Weights of a small image denoising model: norm batchnorm.
Rows from block 5 of a small image denoising model, named by matrix and row number. Rows with one number belong to one channel. Each number is 128 + 32 x the weight over its row's rms, rounded and kept within 0 to 255. All counts start at 0. After the name is the row's rms in percent of the matrix's.
After each channel's rows are labels from the 100 images, of 14976, where the channel reaches its highest value: "strongest on" is what is common among them; "patch colour" is the nearest of a few named colours to the mean colour under the peak. Only what is clearly more common there than usual is listed. The data: microscope photos of single blood and bone marrow cells. In brackets: how many of the 100.
# convs0: first 3x3 conv (model.enc.2.1.convs.0.weight, 144x144x3x3, each kernel summed), inputs 0-143
# convs1: second 3x3 conv (model.enc.2.1.convs.1.weight, 144x144x3x3, transposed, each kernel summed), outputs 0-143

convs0.104 117 [185 145 115 164 131  92 151 117 127 133 148 112 123 114 109 142  48  82 156 133 147 129 122  99 114  80 119  82 119  92  81 170  45 158  94 117 152 108 127 172 151 123 169 116 166  99  94 121 138 150  99  48 110 112 152  98 150  44  96  11 151 176 124 129  83 120  89 123 102 103 201 132 119 132 126 127 124 147 109  90 120 146 106 120 185  88 101 100 136  87 135  86 182 130 102 144 119  78  99 118 150 143  81 163 115 121 123 129 119  61 130 123 122 144 134 118 114 139 107  98 118 145 116 118 173 154 194  93 117 100 101 152 137 128 102 115 181  98 187  91 168 112  98 118]
convs1.104 143 [150 133 194 116 104 115  97 112 146 119 101 119 107 142 123 105  72 158 101 184 157  99 108 156 125 130 147 147 124 213 119  90 164  72 121 129 160 142  26 110 121 196  81 121 144 151 107 156 143 112 132  90 113 137  77 124 190  52  91  14 203 175 198 135 114 138 152 134 107 133 126  89 144 174 127 107 120 114 174 110 151 131 147 126 159  99 123 125 127 131 153  97 135 129 123 102 141 109 112 125  96 132 118 109 134 129 157 114 150 125 154 109 112  93 140 129 172 167  48 152 131 115 159 124 118  59 126 112 122 121 128 159 110  84 108 108 122 111 106 115  69  66 120  91]
strongest on: smear: peripheral blood (87); cell type: segmented neutrophil (75)
patch colour: white (64)

convs0.122 098 [110 119  31 109 203 100 159 133 107 117 151 141  97 145 127 132  89 145  98 139 175 151 129 135 152  80 166 114 122 108 122 113 156 100  84 189 135 130 158 116 163  86 141  81 160 148 119 102 119 134 105 129  91 154 209 171  99 132 109 220 158 152 228 117 132 114 114 136  99  96 101 118 132 132 132 100 145 125  94 167 155 104 107 109 133 206 129 141 116 176 110 106 136  77  89 153 113  64 107 145 130 156 151 142 154 137 107  83 105 146 141 142 175  97 111 194 125 121 111 137 115 135 114 121  87 128 168 174 130 120 112  79  92 149 149  70 129  84 136  63 131 199 148 127]
convs1.122 089 [125  96 159 105 138 104 133 139 103 111 129 181 135 141 140  93 124 150  89 111 106 189 122 104 150 137 185 132 106  98 140  89 123 103 117  79 120 116 255 161  93 112 144 136 130 173 130  88 103 155 107 100 126 111 123  75 124 181 148 253 162 116 142 141 149 128 129 129 133 168 187 160 141  93 124  76 104  91 117 101  84 126 144 158 143 137 139 124 116 118 124 142  99 123 166 144 153 140  86 140 173  92 120 164  67 203 109 127 109 132 153 133  42 118  87 116 153 116 172 111 105 137 148 128 183 133 147 113 168 125 122 120 110 120 217 143 123 130 132 127  97 162 101 112]
strongest on: smear: peripheral blood (96); cell type: segmented neutrophil (45); cell type: lymphocyte (37)
patch colour: white (48); pink (42)

convs0.112 112 [122 131  42 129 124 167 103 129 151  94 114 111 140  93 109 125 130 146 117 119 142 199 144 101 120  89 128 101 162 112 103 117 148  55 116 137 117  86 128  87 115 174 134 133 180 140  97 125  98 127 137 111 104 128 131 113 126 163 113  92 164 149 130  87 172 139 136 153 158 150 132  94 101 115 139  95  64 119 112  93 108  87 128 207 109 168 121 138  54 151 177  72 116 218  93 105 128  83 108 202 147 114 161 116 116 127 141 112 128 115 101 101 108 116 150 127 124 125 173 130 156 111 160 101  89 104  32 132 114 189 102 165 187 134 112  99 132 158 148 143 116 211 184  79]
convs1.112 106 [116 143  62 156 128 192 112 146 157 134 107 157 124 134  97 185 130 150 140 108  85 132  99  82 145 130  79 127 127 117 105 122 152  96 110 161 105  93  67 109 121 109 108 178 124 163 155 142  57 122 136 101 100 115  60 122   6 162 104 112 159  97 124 166  83 138 139 135 119  46 152 117 133  96 151 130 100 148  99 148 141 143 146 191 102 179 175 148 137 128 115  65 114 175  64 135 141  93 104 105 148 125  98 134 124 107  96 170 150 137 129 190 109 132 117 147 149 151 173 154 139 156 123 181 114 192  42 108 151 187  81 156 128 130 145 138 141 115 110 123 118 146 125 140]
strongest on: smear: peripheral blood (89); cell type: segmented neutrophil (40)
patch colour: purple (80)

convs0.72 088 [116 165 119  82  90 112 107 127 118 159 146 129 123 143 115  90 110 168 138 183 180 198 136  99 126 169 114 142 136 113 147 108 107 135 138 163  98 171  76  61 135 185 152 104  96 120 129 105 105  66 155 134 140 100 105 136  46  75  78 117 109 120  87  93 158 149 100 124 138 175  99 111  94 110 148 153  95 116  89 155 144 103 138 101  79  83  85 126 131  87 105  82 110 104 114 139  87 126 139 119 129 179  74 132 154  71 106 109 160  61 126 104 125 134 168  81 161  78  43 149 141 129 121 167  72  80 156 129 134 123  89  73 175 114 119 116 158 139 147 109 112  79 114  71]
convs1.72 082 [112 116 139 172  99 139 112 107  85 198 162 116  84 102  89 145 191 157 183 116 139 107 147 101 186 116 175  87 107  93 122 171  69 118 164 121 143 165  80  68 170 143 123 102  67 147 178 125 182  89 128 111 137 172 162 150 104  63 117 148 104 141 198 114 194 182 128 148 122 140 107 137 147 108 119 129 129 163 139 151  92 145 141 129 153  60 128 124 130 124 108  95 140  80 145 116 107 186 115 117  75 122 104 228 126 100 131 159 153 125 151  97 130 132 155 146 107 101  73 133 137  93  99 124 116 156 120 105 135 178 121 139 168 115  70 173 122  75 123 174 137 159 119 148]
strongest on: cell type: segmented neutrophil (46)
patch colour: pink (41); grey (35)

convs0.19 108 [189 139 138 137  83 128 163 120  87 171  82 144 118 169 108 144 121 137 124 113 128  78 173 100  87 115  76 142 101 129  82 169  38 157 118 111 122 103 211 186 133 209  97 102 110  86 117 131 150 124 106 147  79 106 142 127 150  74 146  93 149 149 115 117 101 120 137  58 187 160 131 111  80 108  93 124 110 116 127 146 200 126 149 129 119  90 146 113 156 157 127 106 103  90 154  98 125  95 137 168 133  99 120  81 137 149 129 138 126  79 110 142 166  68 159  78 121 151 114 135 116 124 157 141 148 140 146  89 107  78  86 159 125 130 124 129  67 190 208  95 103  87 142 158]
convs1.19 102 [124 147  94 158 103 177  81 116 106 149  87 134  94 152 128 120 118 165 134 158  95  78 160 131 129 143 103 118 149 146  96 197 156 160 141 133 107 140 120 157 124 124  89 119 122 118 137 140 137 139 107  62 120 127 129 180 119  53 121  99 162 115 170 104 142 134 110 141 113 109 169  44 152 131 152 136 114 154 137 107 171 150 135 113 151 166 116 161 112  84 146  26 155 132  58 127 100  83 180 121 140 129 190  93 122  28 150 134  92  77 133  75 123  96  88 124 153  89  63 167  95 137 131 112 168 174 179 102  72 106 130 116  73 142  90 111 111 161 116  90 112  95 113 111]
strongest on: cell type: segmented neutrophil (73); smear: peripheral blood (60)
patch colour: pink (46); white (39)

convs0.142 112 [102 119  92 151 114 114 119  86 125 131 180 138 157 122 156 136 108 149  88 162 159 114 162 129  83 164 194 140 113 127 140 147 111 105 185 138  56  93 214 112 130  87 144 159 116  11 113 146 133 138  91 146 144 102 135 136  98  77  76 109 164 106  74 148  59 120 181 123 136 159 130  42 144 159 169 114 135 132 181 144 108 165 137 123 185  98 159 142 163  88 125  75 117 120 136 120 109 129 126 104  91  83 110 129 199 106 137 137 128  99 106 150 123 122 156  96  74 156 134 144 169 149 112 182 172 168 168 140 150 120 125 101 151 139 109 101 186 116 145 145 122 165 126 158]
convs1.142 119 [ 57 131 145 175 139 168 139 143 138 162  75  93 105 125 137 151 189 139 146 184 121 100 133 128 140 124 128 127 147 146 143 152 165 138 180 125  87 156 137 173 126 154 124 122  99 100 122 126 121 139  51 140 132 143 180 149 109 100 127 107 155 131 153 147 103 130 114 110  84 132 119  44 148 161 149 177 115 122 110 165 111 122  89  91 166 145 144 134 133 109 156  68 162  96 175 100 134 151  94 142  74 117 166 127 151 214 167 134 118  39 162 112 101 117  96 123  92 128  91 158 147  93  80 147 155 129 162  92 131 109  92 175  83 145  32 138 159 189 139 206 159 118 126 118]
strongest on: smear: peripheral blood (89); cell type: segmented neutrophil (79)
patch colour: pink (46)

convs0.135 103 [112 176 104 145 142 135 125 155 143 169 140 148 181  57 103 103  85 118 166 138 141 149 172 107  71 129  64 118 104 157 170 129 138  97 145 148 141 156 133 130 137 163 156 118 169 136 131 149 164  97 151 142 122  84 173 122 164 123 102  76 125  66 145 123 100 135 145 152  99  84 117 157 128 120  94  80 145  55 147  76 144 136 137 166 156 123 120 162 115 178 108 164 105 130 133 140 154  99 133  79 128 155 137 110 143  85 117 128 138  98 121  91 119 117 146 197 148 114 135 142 255 142 103 128 136 105 160 107 110 144 155 155 182 116 100 122 144  63 209  49 140 128 115 155]
convs1.135 123 [159 173 154 126 158 141 148 105 167 106  75 146 176 108 137 123 103 133 123 163  59 139 170 130 136 123 100 136 164 172 133 117 106 115 155 139 154  96  45 137 101 210 200 120 126 185 120 172 190 107 200 103 103 153 107 136 166 139 130  78 141  51 138  98 116 142 124 130  68  97 164 195  90 115  83  99 117 154 106 142 117 149 134 112  95 122 102 157 175 119 158 138 111 105 127 118 140  76 124 101 156  98  81 131 164 103 142 123 105 137 139 133 137 144 139  89 208  92 100 108 210 159 115  96  89 122 134 146 134  77 198 151 148 126 119 120 105 131  93  95 115 154 116 155]
strongest on: cell type: erythroblast (42)
patch colour: blue (44)

convs0.129 067 [206 127 155 171 146 104 150 172 169 118 125 192  92 187 132  82 107  99 131 153  84 151 162 113 122 125 109 106 119 118 141  75  89  52 127 158 149 148 109 145 182 166 154 134 115 140 158 131 152 125 125 122 147 154 132 135 131  61 123 151 133  90 218 112 120 120 176 127 116 201 100 100 139 187  99 151 144 222 191 200  67 128 107 159 155  92 138 122 142 137 177 120 130 137 165 145  65 129 115 154 104  98 163 147 106 156 122 114 103 155 192 124 132 126 159  40 144 103 123 120 120 144 133 119 120 146 121 123 140 178 124 103 141 135 120 166  85 116 122  89 138 118 154  99]
convs1.129 085 [134 139  71 163 125 148  90 113 132 125 119  87 156 144 123 140 125 117 151  91  69 179 149 152  95 105 246  79 124  92 132 119 163 161  82  92  64 165 155 134 130  72 139 138 120 118 135  96 100 126 111 136  78  55 147 119 159 121 131 158 125 130 132  91 120 108 123 125 126 184 146 120 107 133  89 197 116 202  80 201 108  72 192 150  81 117 116 126 115 133 133 148 162 147 100 138 125 103  95 148 113  76 115 110 147 114 136 124 103 105 154  90 157  78 147 100 162 159 146  96 137 179 157  90 160 139 141 153 142  87 182  96  98  88 126 154 137 129 162 102  60  80 108 126]
strongest on: cell type: segmented neutrophil (47)
patch colour: pink (42)

convs0.75 078 [125 143 194 130 189 107 142  76 144 138 137 144 112 112 136 112 131 135 125 144 113 151 151 137 147 193 159 181 121 166 126 128 101 115 149 129 129 192  87 128 141  92 153 152  87 104  75 119 115  98 125 169 213 115  90 176 145 133  51 138 149 125 137 120  97 124 103  92 118 141  71 134  99 102 164 162 145 136 112  67 163 245 150 133 154  70 134 122 155  54 126 161  79 161 125 143 118 111 155 118 156 160 118 108 128 148 160 121 109 137 143  85 114 145 172 144 102 107  98  75 145 199  97 132 130  86 193 119 138 148 132 147 168 115 117 176 126 144 110 167 189 114 184 134]
convs1.75 076 [150 102 174 103 160 140  81  79  99 123 120 145 161 155 152 110  95 135 146 116 119 135 176 123 105 111 224 119 158 133 150 125 119 135 149 131  42 159 191 114 117  97  61  99 129  76 143  95 148 139 142 116 124  46 102 109 144  72  88 125 133 127 163 126 113 194 152 108  91 188  62 153 131 151 130 114 125 157 118 110 196 186 149 124  95  83 169 139  41 133 143 139 148 120 102  93 100 144 122 143 103  98 111 142 148 186  86 124 133  99 112 119  99 147 140 128  90 165  96  71 149 168 129 121 116 106 118 113 127 109 131 117 131 116 152 205  79 168 136 119  84 138 190 118]
strongest on: cell type: segmented neutrophil (43)
patch colour: purple (65)

convs0.109 097 [160 161 172 128 159 110 103  97 153 161 162 105 196  91 155 125 113 100 128 139  96 116  66 126  67 113 124 103 111 135  76 139 147 164  67 127 184 139 100 155 127 128 136 130 223 117 152 118 113 170 153 164  92 101 147 109 113 109 134 166  82  63  61 107  91  85 168 114 129 101 132 110  51 141  85 125 154 154 153 139 133 101 157  69 103 143 147 130 151 112 129 114  58 129 162 129 118 146  94 142 183 110  85 130 131  97 140 132 115  88 199 114 137 117 175 140 154 164 138 130 151 157 109  89 125 144 143 101  91  98 106 102 132 110 138 115 113 113  88 108 144  51 225 155]
convs1.109 108 [166 119 161 135 148 106 115 171 163 119 142 130 106 156 141 124 179 128 124 103 120  96 139 104 132 169 132 152 157 161 116  89 147 170 126 113 112 115 184 108 106 152 115 132 166 159 135 133 128 150 162 125 101 177 112 143 168  97 131 134 135 112 178 151 196 154 162 128  58 115 138  96 124 115 146 151 101 143 177 118 128 190  82 170 168 105 132 128 173 123 127 178 164 139 114 152 136 130 219 106  95 129 118 181 159 153 126 186 102 114 129 146  75 110 118 143 156 127  53 123 168 116 125  96 162  94 255 115  83 109 165 147 132 133  90 134 148  81 138 100  93 126 215 122]
strongest on: smear: peripheral blood (98); cell type: lymphocyte (37)
patch colour: pink (56); white (37)

convs0.98 092 [ 95  95 113 167 157 156 147 132 122 150 132 146 203 108 131 191 114 152  72 164 145 172  62  98 110 102 159 119 127 147 184 138 145 152 155 129 121 116 166  67 110 134 159 119 167 178 133 166 105 164  97 132  94 166 161 150  89 164 183 222  98 111 125 115  93 108 109 164 162 119 165 126 132 129 152 117  29  85 159 113 104 112 115 118 128 197 137 142 117 147 111  91 131  66 146 100 188 119 135 127 148 139  91  87  72 110 140 132  97 144 111 126 107 105 143 204 135 130 135 156 120 137 186 137 114 142 144 130 168 144  83 133  85 112 175 149  98 132 102 105  83 182  94  92]
convs1.98 105 [124 135 174 141 151 127 120 179 140  87 115  66 156 103 160 136 170 149 151 101 132 137 127 118 140  84  79 108 140 129 134  84 120 106 160 128 150  80 220 113 151 138 151 124 180 171 139 128  91 107 138 121 117 167 123 105  62 161 200 206 121 120 112 135 128  89 109 181 107 103 133 102 137 117  94 125 117  77  89 137  77 137 120 152 164 109 195 133 110 132 117  89 131 139 151 118 125 138  99 186 152  73 211  79 153 144 129  60 112 111 106 180  96 160 122  87  80 126 163 160 104 132 121 140 104 117 129 119  97 124 116  69   8 138 134 101 118 121 131 140 142 154 114 100]
strongest on: smear: peripheral blood (100); cell type: segmented neutrophil (51)
patch colour: purple (62)

convs0.78 108 [101  87  93 106 167 164 205 141 119 139 157 124 111 122 120  83  81 155 130 149  93  77  79 184 128 156  72 141 106 115  73 138 161 133 132 150 139 150 141 119 145  81 140 102  91 181  61 145 135 176 136 111 124 128 179 164 202 135 132 100 103 161 104 149 138 103 114 180 141 144 172 155 123  78 186 114 137  84 106 118 138 182 151 149 167 170 111 104 145 152 135 141 137 149 117 107 126 193 142 125 135 158 200 151 181  90 116 102 111 166 146 128 117 113 118 160 147 149 166 103  90 141 129 133 159 158 115 126 114 189 106  90 135 147  56 129 106 105 142 106 215 206 158 109]
convs1.78 086 [142 129 130 105  56 144 127 121 125 134  71 171 122 108 128 119 153 108 141 125 138 132  95  69  77 168 139 118 137 135 162 115 106 134 194  92 174  84 141 138  72 106 111 136 151 158 139 159  55  80  81 124 116 105  27 142 113 145 155 150 154  34 144 112 162 151 119 127 125 141 141 165 163 106 122 126 128 156 118 130 129 105 126  63 120 143 145 130 151 105 140 172  96 195 135 101 150 132 144 142 167 145 132  96 162 111  73 184 122  96 160 118  69 119 109 144 124 141 133 113 112  91 153 134 154 114  48 140 179 111  30 145 108  94 150 136 117 110  81 132 140 204  87 136]
strongest on: cell type: lymphocyte (47)
patch colour: white (57)

convs0.57 107 [136 131  81 119 181 107 118 147 112 172 180  71 108 116 117 159 122 132  58 146 106 164 108  87  89 148 255 125 120 130 160 133 140 117 121 109 138 144 180  97 133 147 168  93 110 177 117 151 122 155 128 126 127 128 153  97  83 104 135 255 132 129 133 133 157 131 144 168 134 164 143 132 148 137 128 154 138 140 129 161  92 117 131  99 116 128  71 155 107 140  84 105 159 181 152 151  72 173 120 139  99 139 117 132 114  97 122 158 110 124 140 135 116 116 126 131 125 127 132 128 110 106 129 126 189 136 131 109 136 142 146  68  63 134  95 163 116 104  75 121 118 201 138 154]
convs1.57 110 [113 117 105 144 171 129 152 173 153 124 152 104 117 117 149 167 151 133 114 130 126 183 136 140 205  36 202 110 129 107 133  86 166 116 131 159 115 118  97 111 144 136  84  79 140 157 147 148 108 141 109 139 165 155 116  68 178 162 160 184 113 139 139 105  91 209  86 151 172 133 113 160 140 128 151 148 120 120 126 150 136 133 134  54 106  81 155 120 155 136 119 127 152 159 155 105 138 120 128 101 103  87 134 132  87 173 122 108  65 126 126 135 153  67 228 132 128 130  98  73 143 133  98 133 157 135 177 111 102 126 111 109  79 164 242 183 112 159 138 132 140 121 111 138]
strongest on: smear: peripheral blood (100); cell type: segmented neutrophil (81)
patch colour: purple (81)

convs0.133 093 [189 168 108 156  69 142 109 117 116 180 164  93 109 110 105 120 119 107  97  92 130  95  98 138 145  96 153 158 139 110 104 118  88 100 164 123 125 162 175 149 124 136 144 132 162 145 123 144 129 137 160 111 110 131 149 152 155   1 105  86 150 162 145 130 160  73 204  80 103  88 142 132 143 201 110 107 154  95 147 166 128 244 135  95 183 130  99 180 150 106 163 147 141 139 137 157  82 128 159 128 128 188 101  89 144 130  66 107 122 119  86 126  81 141 148 175 137 127 141 131 109 135 123  98 140 124 141 108 131 140 140 119 155 170 118 128 195 119 115  52  97 137 153 109]
convs1.133 071 [169 153 101 148  95 134  67 139  96 104 134 148 166 107 120 149 101 125 179 139 173 129 156 126 123 163  86 152 110 126 162 120  82  91 148  97 172 147  77 118 103 197 119 171 158 133 141  48 109 130 134 122 123 154   0 109 196 114 151  88 125 159 147 151 110 122 153 188 141 146 160 144  59 153 132 134 119 125 149 128 152 177 136 114 140  84 141 111 145 101 139  92 128 116  73 182 116 125 133 134 128 149 159 135 115 119 126 198 134 127 172  95 165  85 148 116 164 153 158  94 134 143 172 113 154 109  97  86 143 163  64 118  70  74 122 134 156 176 125 115  81 136 131  82]
strongest on: smear: peripheral blood (97); cell type: segmented neutrophil (80)
patch colour: pink (46)

convs0.95 100 [ 85 126  98 116 164 116 125 136 113 132 135 120 155 129 118 130 187 148 206 151  94 144  85 141 159 121 121 183  71 130 217  70 192 129 118 133 149 154 209 142 141 126 120 116  82 170 161 200 203 116 145  91 159 145  90  97 127 130 139 104 103 119 153 124 165 205 146 111  87 145 133 167 168 117 147 143 115 117 156 199 153 164 132 100  91  92  84 140 114  98 127 136 137 197 139 103 111 111 115 141 128 116 132 125 123 118 129 151 101 172 140 108 122 135  84 170 145 181 175 135  89 135  99 136 153 137 134 193 172 125 164 160 142 167 153 157 101 110  62 142 152 149 103 186]
convs1.95 081 [141 166 111 191 144 114 141  95  59  83 149 133 151 128 113  94  80 111  80  98 115 156 104  99 133 106 184 116 135 103 135  76 127 107 108 137 129  92 147  39 112 152 159  86  67 185  98 127 107  97 164 171  79  55 152 131 103 141  82 169  70 110  55 113 122 104  95 127  89  93 118 178 119  71  22 103 118  60 149 138 122 150 122 109 171 156 123 131 133 143 114 135 114 139 115 170 156 162 159 121 124  87 126 115 131 127  85  96  94 119 109 148 161 115 150 141 137 167 160 111 145 135 113 125 184  99 135 108 183 123 145 106 148 115 138  95 111 188  89 125 148 174 135 134]
strongest on: cell type: lymphocyte (36)
patch colour: white (52)

convs0.101 138 [ 81 151  34 132 103 172  93 108 124 146 139 134 173 137 122 119 167 106  99  93 195 171 140 100  89  90 129 120 115  80 156  29 119  83 154 190 124  98  97 125 101 131 157 135 144 116 149 114 126 137 128 104 104  91 208 143 133 116 117 182 103 138 130  92 129 140  56  88 114 190  23 112  94 117 179 129 113 143 137 163 151 109 159 152  88 139 106  79  96 149 112 113 140 128 127 130  92  64 138 167 138 118 143 184 125 129 131 155 115 113  77 151 157 127 127 165 144 126 110 152 103 149  71 126 128 110 120  97 158 156 158 104 107 106 127 116 189  69 143 128 160 148 173 143]
convs1.101 163 [ 83 139  93  67 153 133 122 128 161 115 144 143 112  63 132 152 120 144 131 125 124 137 113 106 125 110 173 105 164  87 142 128 121  73 122 173 100 132  95 124 166  85 145  84 124  61 144 167  92 134 100 131 117  98 129 122 116 125 127 255 155 120 128 125 116 146 101 112 186 172 131 249 115 142 114  94 104 120 122 145 148  81 129 152  86 103  83 114 175 120 150  80 182 130 136 136 118  38  82 113 137 109  90 181 107  96 136 129 154 156 116 175 137 129 145 167 177 135 183 107 100 132 154 170  97 164  89 129 125 122 131 170 160 130 122 138  68  76 145 127 140 121  97 144]
strongest on: cell type: erythroblast (32)
patch colour: blue (45)