From a checkpoint of a small image denoising model: 40-pixel images, activation silu.
Rows from block 5 of a small image denoising model, named by matrix and row number. Rows with one number belong to one channel. Each number is 128 + 24 x the weight over its row's rms, rounded and kept within 0 to 255. All counts start at 0. Numbers have three digits each. After the name is the row's rms in percent of the matrix's.
After each channel's rows are labels from the 100 images, of 14976, where the channel reaches its highest value: "top examples" is what is common among them; "colour at peak" is the nearest of a few named colours to the mean colour under the peak. Only what is clearly more common there than usual is listed. The data: microscope photos of single blood and bone marrow cells.
# convs0: first 3x3 conv (model.enc.2.1.convs.0.weight, 144x144x3x3, each kernel summed), inputs 0-143
# convs1: second 3x3 conv (model.enc.2.1.convs.1.weight, 144x144x3x3, transposed, each kernel summed), outputs 0-143

convs0.116 099:109128187107150132135134120163139086138097154118128140135124130112128151146068057173093124135137106149144156119151131095109135117117161171130108145111103144123158157116156106121149140098122140101121062132123116118098123134109131165089135120136129125098154151096094151117135132154098105121123147142138152161136143153104137147170121129100133124144147138132117181174112091126166116210119139126133083142125090113118129120131112133101155
convs1.116 097:117092150148176125177138088110113128181121143113132109138134131107101153108162109145119142145107155182133113180092168155096110158112116181109105119120109104117119157129122151113147130145116075131119074116109143151106119130082116114115101135124160112084179161101147135133161097116105141106119130118104144127152135130162127105094118121135139128077080134117141144115120113132141128120120121124133149093091123136136156138173121086071126
top examples: smear: peripheral blood; cell type: lymphocyte
colour at peak: white

convs0.97 089:139113154129124125132162088144135178145170159086123086131128139089131167100132090147104156133118120143127144125148132126142132130158091133185145138122142103115103151173124099127109130112144115155148189116138200143134143104109154172101129123107130130153148171145112116159141082150123105153095132131102136125141112078103122173123136141109161130137071118077151131165140107106161109120144125142149124109154153101151121137108128152148141
convs1.97 095:150113123097115119123135150095069128195107162090111088106072069121159160081125114135135128137128139083144115129149132131114128122083159153133144113112114142162124120108134127097131133138106140128129127160122147137129147127078156153114131144116086146129145116123146148125121116116152114105108141116134107110108147137121106104103141161074147114128090127135120112123112137090131108098155083172137131107075089094137131125142058107118165
top examples: cell type: segmented neutrophil
colour at peak: pink

convs0.93 103:146141129149113123124105118176157169088147138136124140088110138119161145141117145159082156113144133129149131134149108074164117168150119111174146123131107147155114123143144076112128147111163128146123121153144113122146162106122114169141106133126177209108128136106129178105141156138162111158135120182119141150149151133148093140118140136135126150110149117131128114168174106131133132146128132164130095116111193147158161134115169159139134
convs1.93 107:131112117133124143090119149077128127125137130102119114126077126114162124097142149121128080133127126109126121106101139147119133098146099137117114128122155109120100107091176118119117140126136147101105120148109165137132142109144132085156144112134105102135107115117132079133131123164103139086129129101126127163083183146155119123104135149058104132130090133112096105143157138129150117122114099151111096140062115163126145139153023131104125
top examples: cell type: segmented neutrophil; smear: peripheral blood
colour at peak: pink

convs0.81 085:126147139137154194129145111152136124114128158119122127171130114160153150116166099130110148146136132159121123147133104158069136125131112136124102128152157092130085115166147124106106096152142113106154148135120121178133137121111119156136126092203141123161110103136122135079122132157167127126122101137128098153127120166166183096109085125133126109092148165117120093090162155160117106152081126149121141135106117148118168111139158112136096
convs1.81 075:132143138119148097117117100121107143126132103154092077148120119150135080143130141141112147118120128122126068170102147157116134114124076138131161114114122139154106095157119135124063100121097123147144139141133128122149136160144111157141136134121148132116168122086135107071127148080182146141108125172146107118119127180129126106127172170130150128170145140152162135080133119111164137150108097105115148155137105140098121078083158142108128
top examples: cell type: segmented neutrophil; smear: peripheral blood
colour at peak: pink

convs0.138 099:141113154104156129178122122150132152131086111139161116174101127149126142077115141129109162156136112106134148123147190126077150113117104121098106164103080107160107125126121101136148142129113115029136139130133104144139128121129154162112146169096117160146156119098123159129115117158133124156114167109127116064149157124099137120112124136104148126090131117100113117100129129122065118138146120132156132124141126171118150127123141129168140
convs1.138 095:123161130136146147144125171122124118130139135118157111131171154146156144101140124149164080140129115128128145125098197118123074126072107130159140118121122134113085184112114130142139088086168125118133114161136160140135122098120146140117156129127124151096126108084127170143128128129113108138111137136132128132107109054102128123095182102133152118145107140068087129109122136138122112146120130147109082090109135114159146126157071121118156
top examples: cell type: segmented neutrophil
colour at peak: grey

convs0.121 110:150145068123175156170133123132138137131164123126158119108137129135112131083077151114130146115118110158121129132128188127169110100119139192118149138132114135137109122138153140083166131118168159142137113120125124135090092131082130159137091140095125115111166162057114148144131133150177132153115151147125142159117149114119171144129120179122138154116142153108106093107137130137194123148114106118139103137154151133123128114097124103153122
convs1.121 098:156134092127147133123136133112145134096138117130079160124124139179107053102149122108151124118153126165081095135128134171120116123122135188110089112124105080129109127105167139113195091112154123112129101121131101124126114154127095127124113144124076134149150122100119131145135136080142123118118067136158147136110093103105123125111148135095133094114129146109124105150094132128122111098109179132101136135129145148073129133151098098094135
top examples: smear: peripheral blood
colour at peak: purple

convs0.119 107:108110119169083141137117110140135137080094135130141141119116189103143099114100098111136120141144173113118123107100148080147134159126172140123165112137104111113125161130118144153147151158140117147080137133157134141138116150126124120132138165116154116130075155103187137140118117182131131149094063138172126116155117120128107147149156119143146081111145117141135145123120187129115154109136162137150152125177138141127141116151085131122074
convs1.119 114:163116083202115141123120119113167159133144113128138146122142127110103104119100185114128159146126142108124128139134125115103162136138122190123128116120110127169153086111122141136117107135091157123146120126107123115121078139091134116122135119112106150140145131123157079137126159122121143119142086133107175094114131122144108148153133154123112144118166153128128149143187134130119115091101222098145115156114173150125112072106154130118126
top examples: smear: peripheral blood; cell type: segmented neutrophil
colour at peak: purple

convs0.42 110:138097113130175125138124121111125115116136118102160109127098116132115123173125158088127105124106149132118125144152188187162108098103155111129125140126106169125091141145132117149138127101149128122195137140100127145117111104108134142155149113104119105151158164111147138122114112162157168117101201140117112117096125096184181136119119157124123121129184115116128085099088153113141115152103156166137147118144127124093082102122126115132135
convs1.42 088:125151119124201115133107165133132103117089143126106141115119152149102106105117158103147162111137155122112128122128142125082131125082152150145118138176151110160096077123109145101111125105124127161117131102063090131109154087137094140124124113122091113134124077119116118080084116118145125077122084118151130173136143127124113142107159177122144120148152131162141124117094118134144145113147165149099125151137139133158094106154128127169170
top examples: smear: peripheral blood; cell type: segmented neutrophil
colour at peak: purple

convs0.73 123:079114103145121123136128103142151115136120099133120109118127139139130086109137194115116125129138131084152101104139215145127104131120140067117106108133106121116089143094106052093095139169145134124158121107145147107127134148129108117108112140144159116112120138099184114142075121135114156139137124122128120126141171131147177107125111129137091144123137115170132129078120127135146122104098128117168117153139101112196123123116129141122106
convs1.73 149:093127094166149092141111135130163134098107133112135116114120143140106116142123201126111129167148129129103102112129144148179077112152138032078125112153099153151110091134077129132176138139091167122143114126162143109096158160133146140134126122133120124120136134115130101153126126105127145145123146114123101142131136147189121140132146131138105126138150114150132132115130084145142088118121149130151092186141160150164108102128150143127154
top examples: cell type: segmented neutrophil; smear: peripheral blood
colour at peak: purple

convs0.65 092:114110116091148124134108098119131104119101162137103143110137079139137148080119135125126112119121180163151084086096112135135136125137131099112149152126122161147123103144104098092107146132105095137111128127119145132127140148136143110089127143163088154137151140130153109113150138146129125111152099087136123158188134184116173141138143193147137134109120120105091142121142141098170105110079151170105122085107097151136085123183135147149123
convs1.65 090:131126132079142112094136100131133121125104123115153102168144149132079117146139134133153097123138130121174159140141099112151144146138106101139124132121153148123121179138093182156085128186099142092108124087111117138084142140109124122089142123171165135135144161122154140142131146167133151094195146083135095185158111149135126129114117151143152087130084128126127102117085133136129100119134135155120164127121121133170106102125121091118104
top examples: smear: peripheral blood; cell type: segmented neutrophil
colour at peak: white; pink

convs0.132 086:106155144124133176147118141096160128106123157112124105157132150113123113127137128147116123207140128157126111111084175103162161133152120157120197101127158121137101117142078148134205144139128133144065133117135127150139107111166138162133146129177112124137144119158101121144132104097120132135174087144138124101131130098146145121140118127125115105126119080128113096149108140121127102132108139110143124063114108140100142130151157166131098
convs1.132 084:123099147127118108112106136124112150108108142165134147199153154106162135133129155102171098122155139136106123106067082099123083129112080097131127130128114136140122125126148142149137101129124085117137093142119115107101143128099136129116116167147146115136145109143150100173147117137154133135132090137115104102146095139100140091130139081109080173135180136093121092128133116134146155148086136112138182109133166133101153139111180100135099
top examples: smear: peripheral blood; cell type: segmented neutrophil
colour at peak: purple

convs0.14 102:144127099150112127105100111113114136077139123088110099122129134119142126121151183154139145106146133161132097099127146074116133178096135095109134104147162163169133112126073131127134103131131151148132110107121115148134111141134155116114085102132092128102154156141119064113135119100139128067159097110130126129125148122145157130141153118132121174136133131175140120116140119119129103109151133111144109130113082207168148116101151144170087
convs1.14 103:113105134137105114137111123138144165088121136064154121149114137133122105161137120153107131089117125131159138126124095113156099097125072120125120090119125131156115103128119157145135113108062127105111145115160141128092088146162140105066133088184184114128114137159094111122138096097094126106141142138114139145166127127104106123132128119131129100123157096124152113125110115133119093135068101120067135087138136152143118120158176115103129
top examples: smear: peripheral blood
colour at peak: black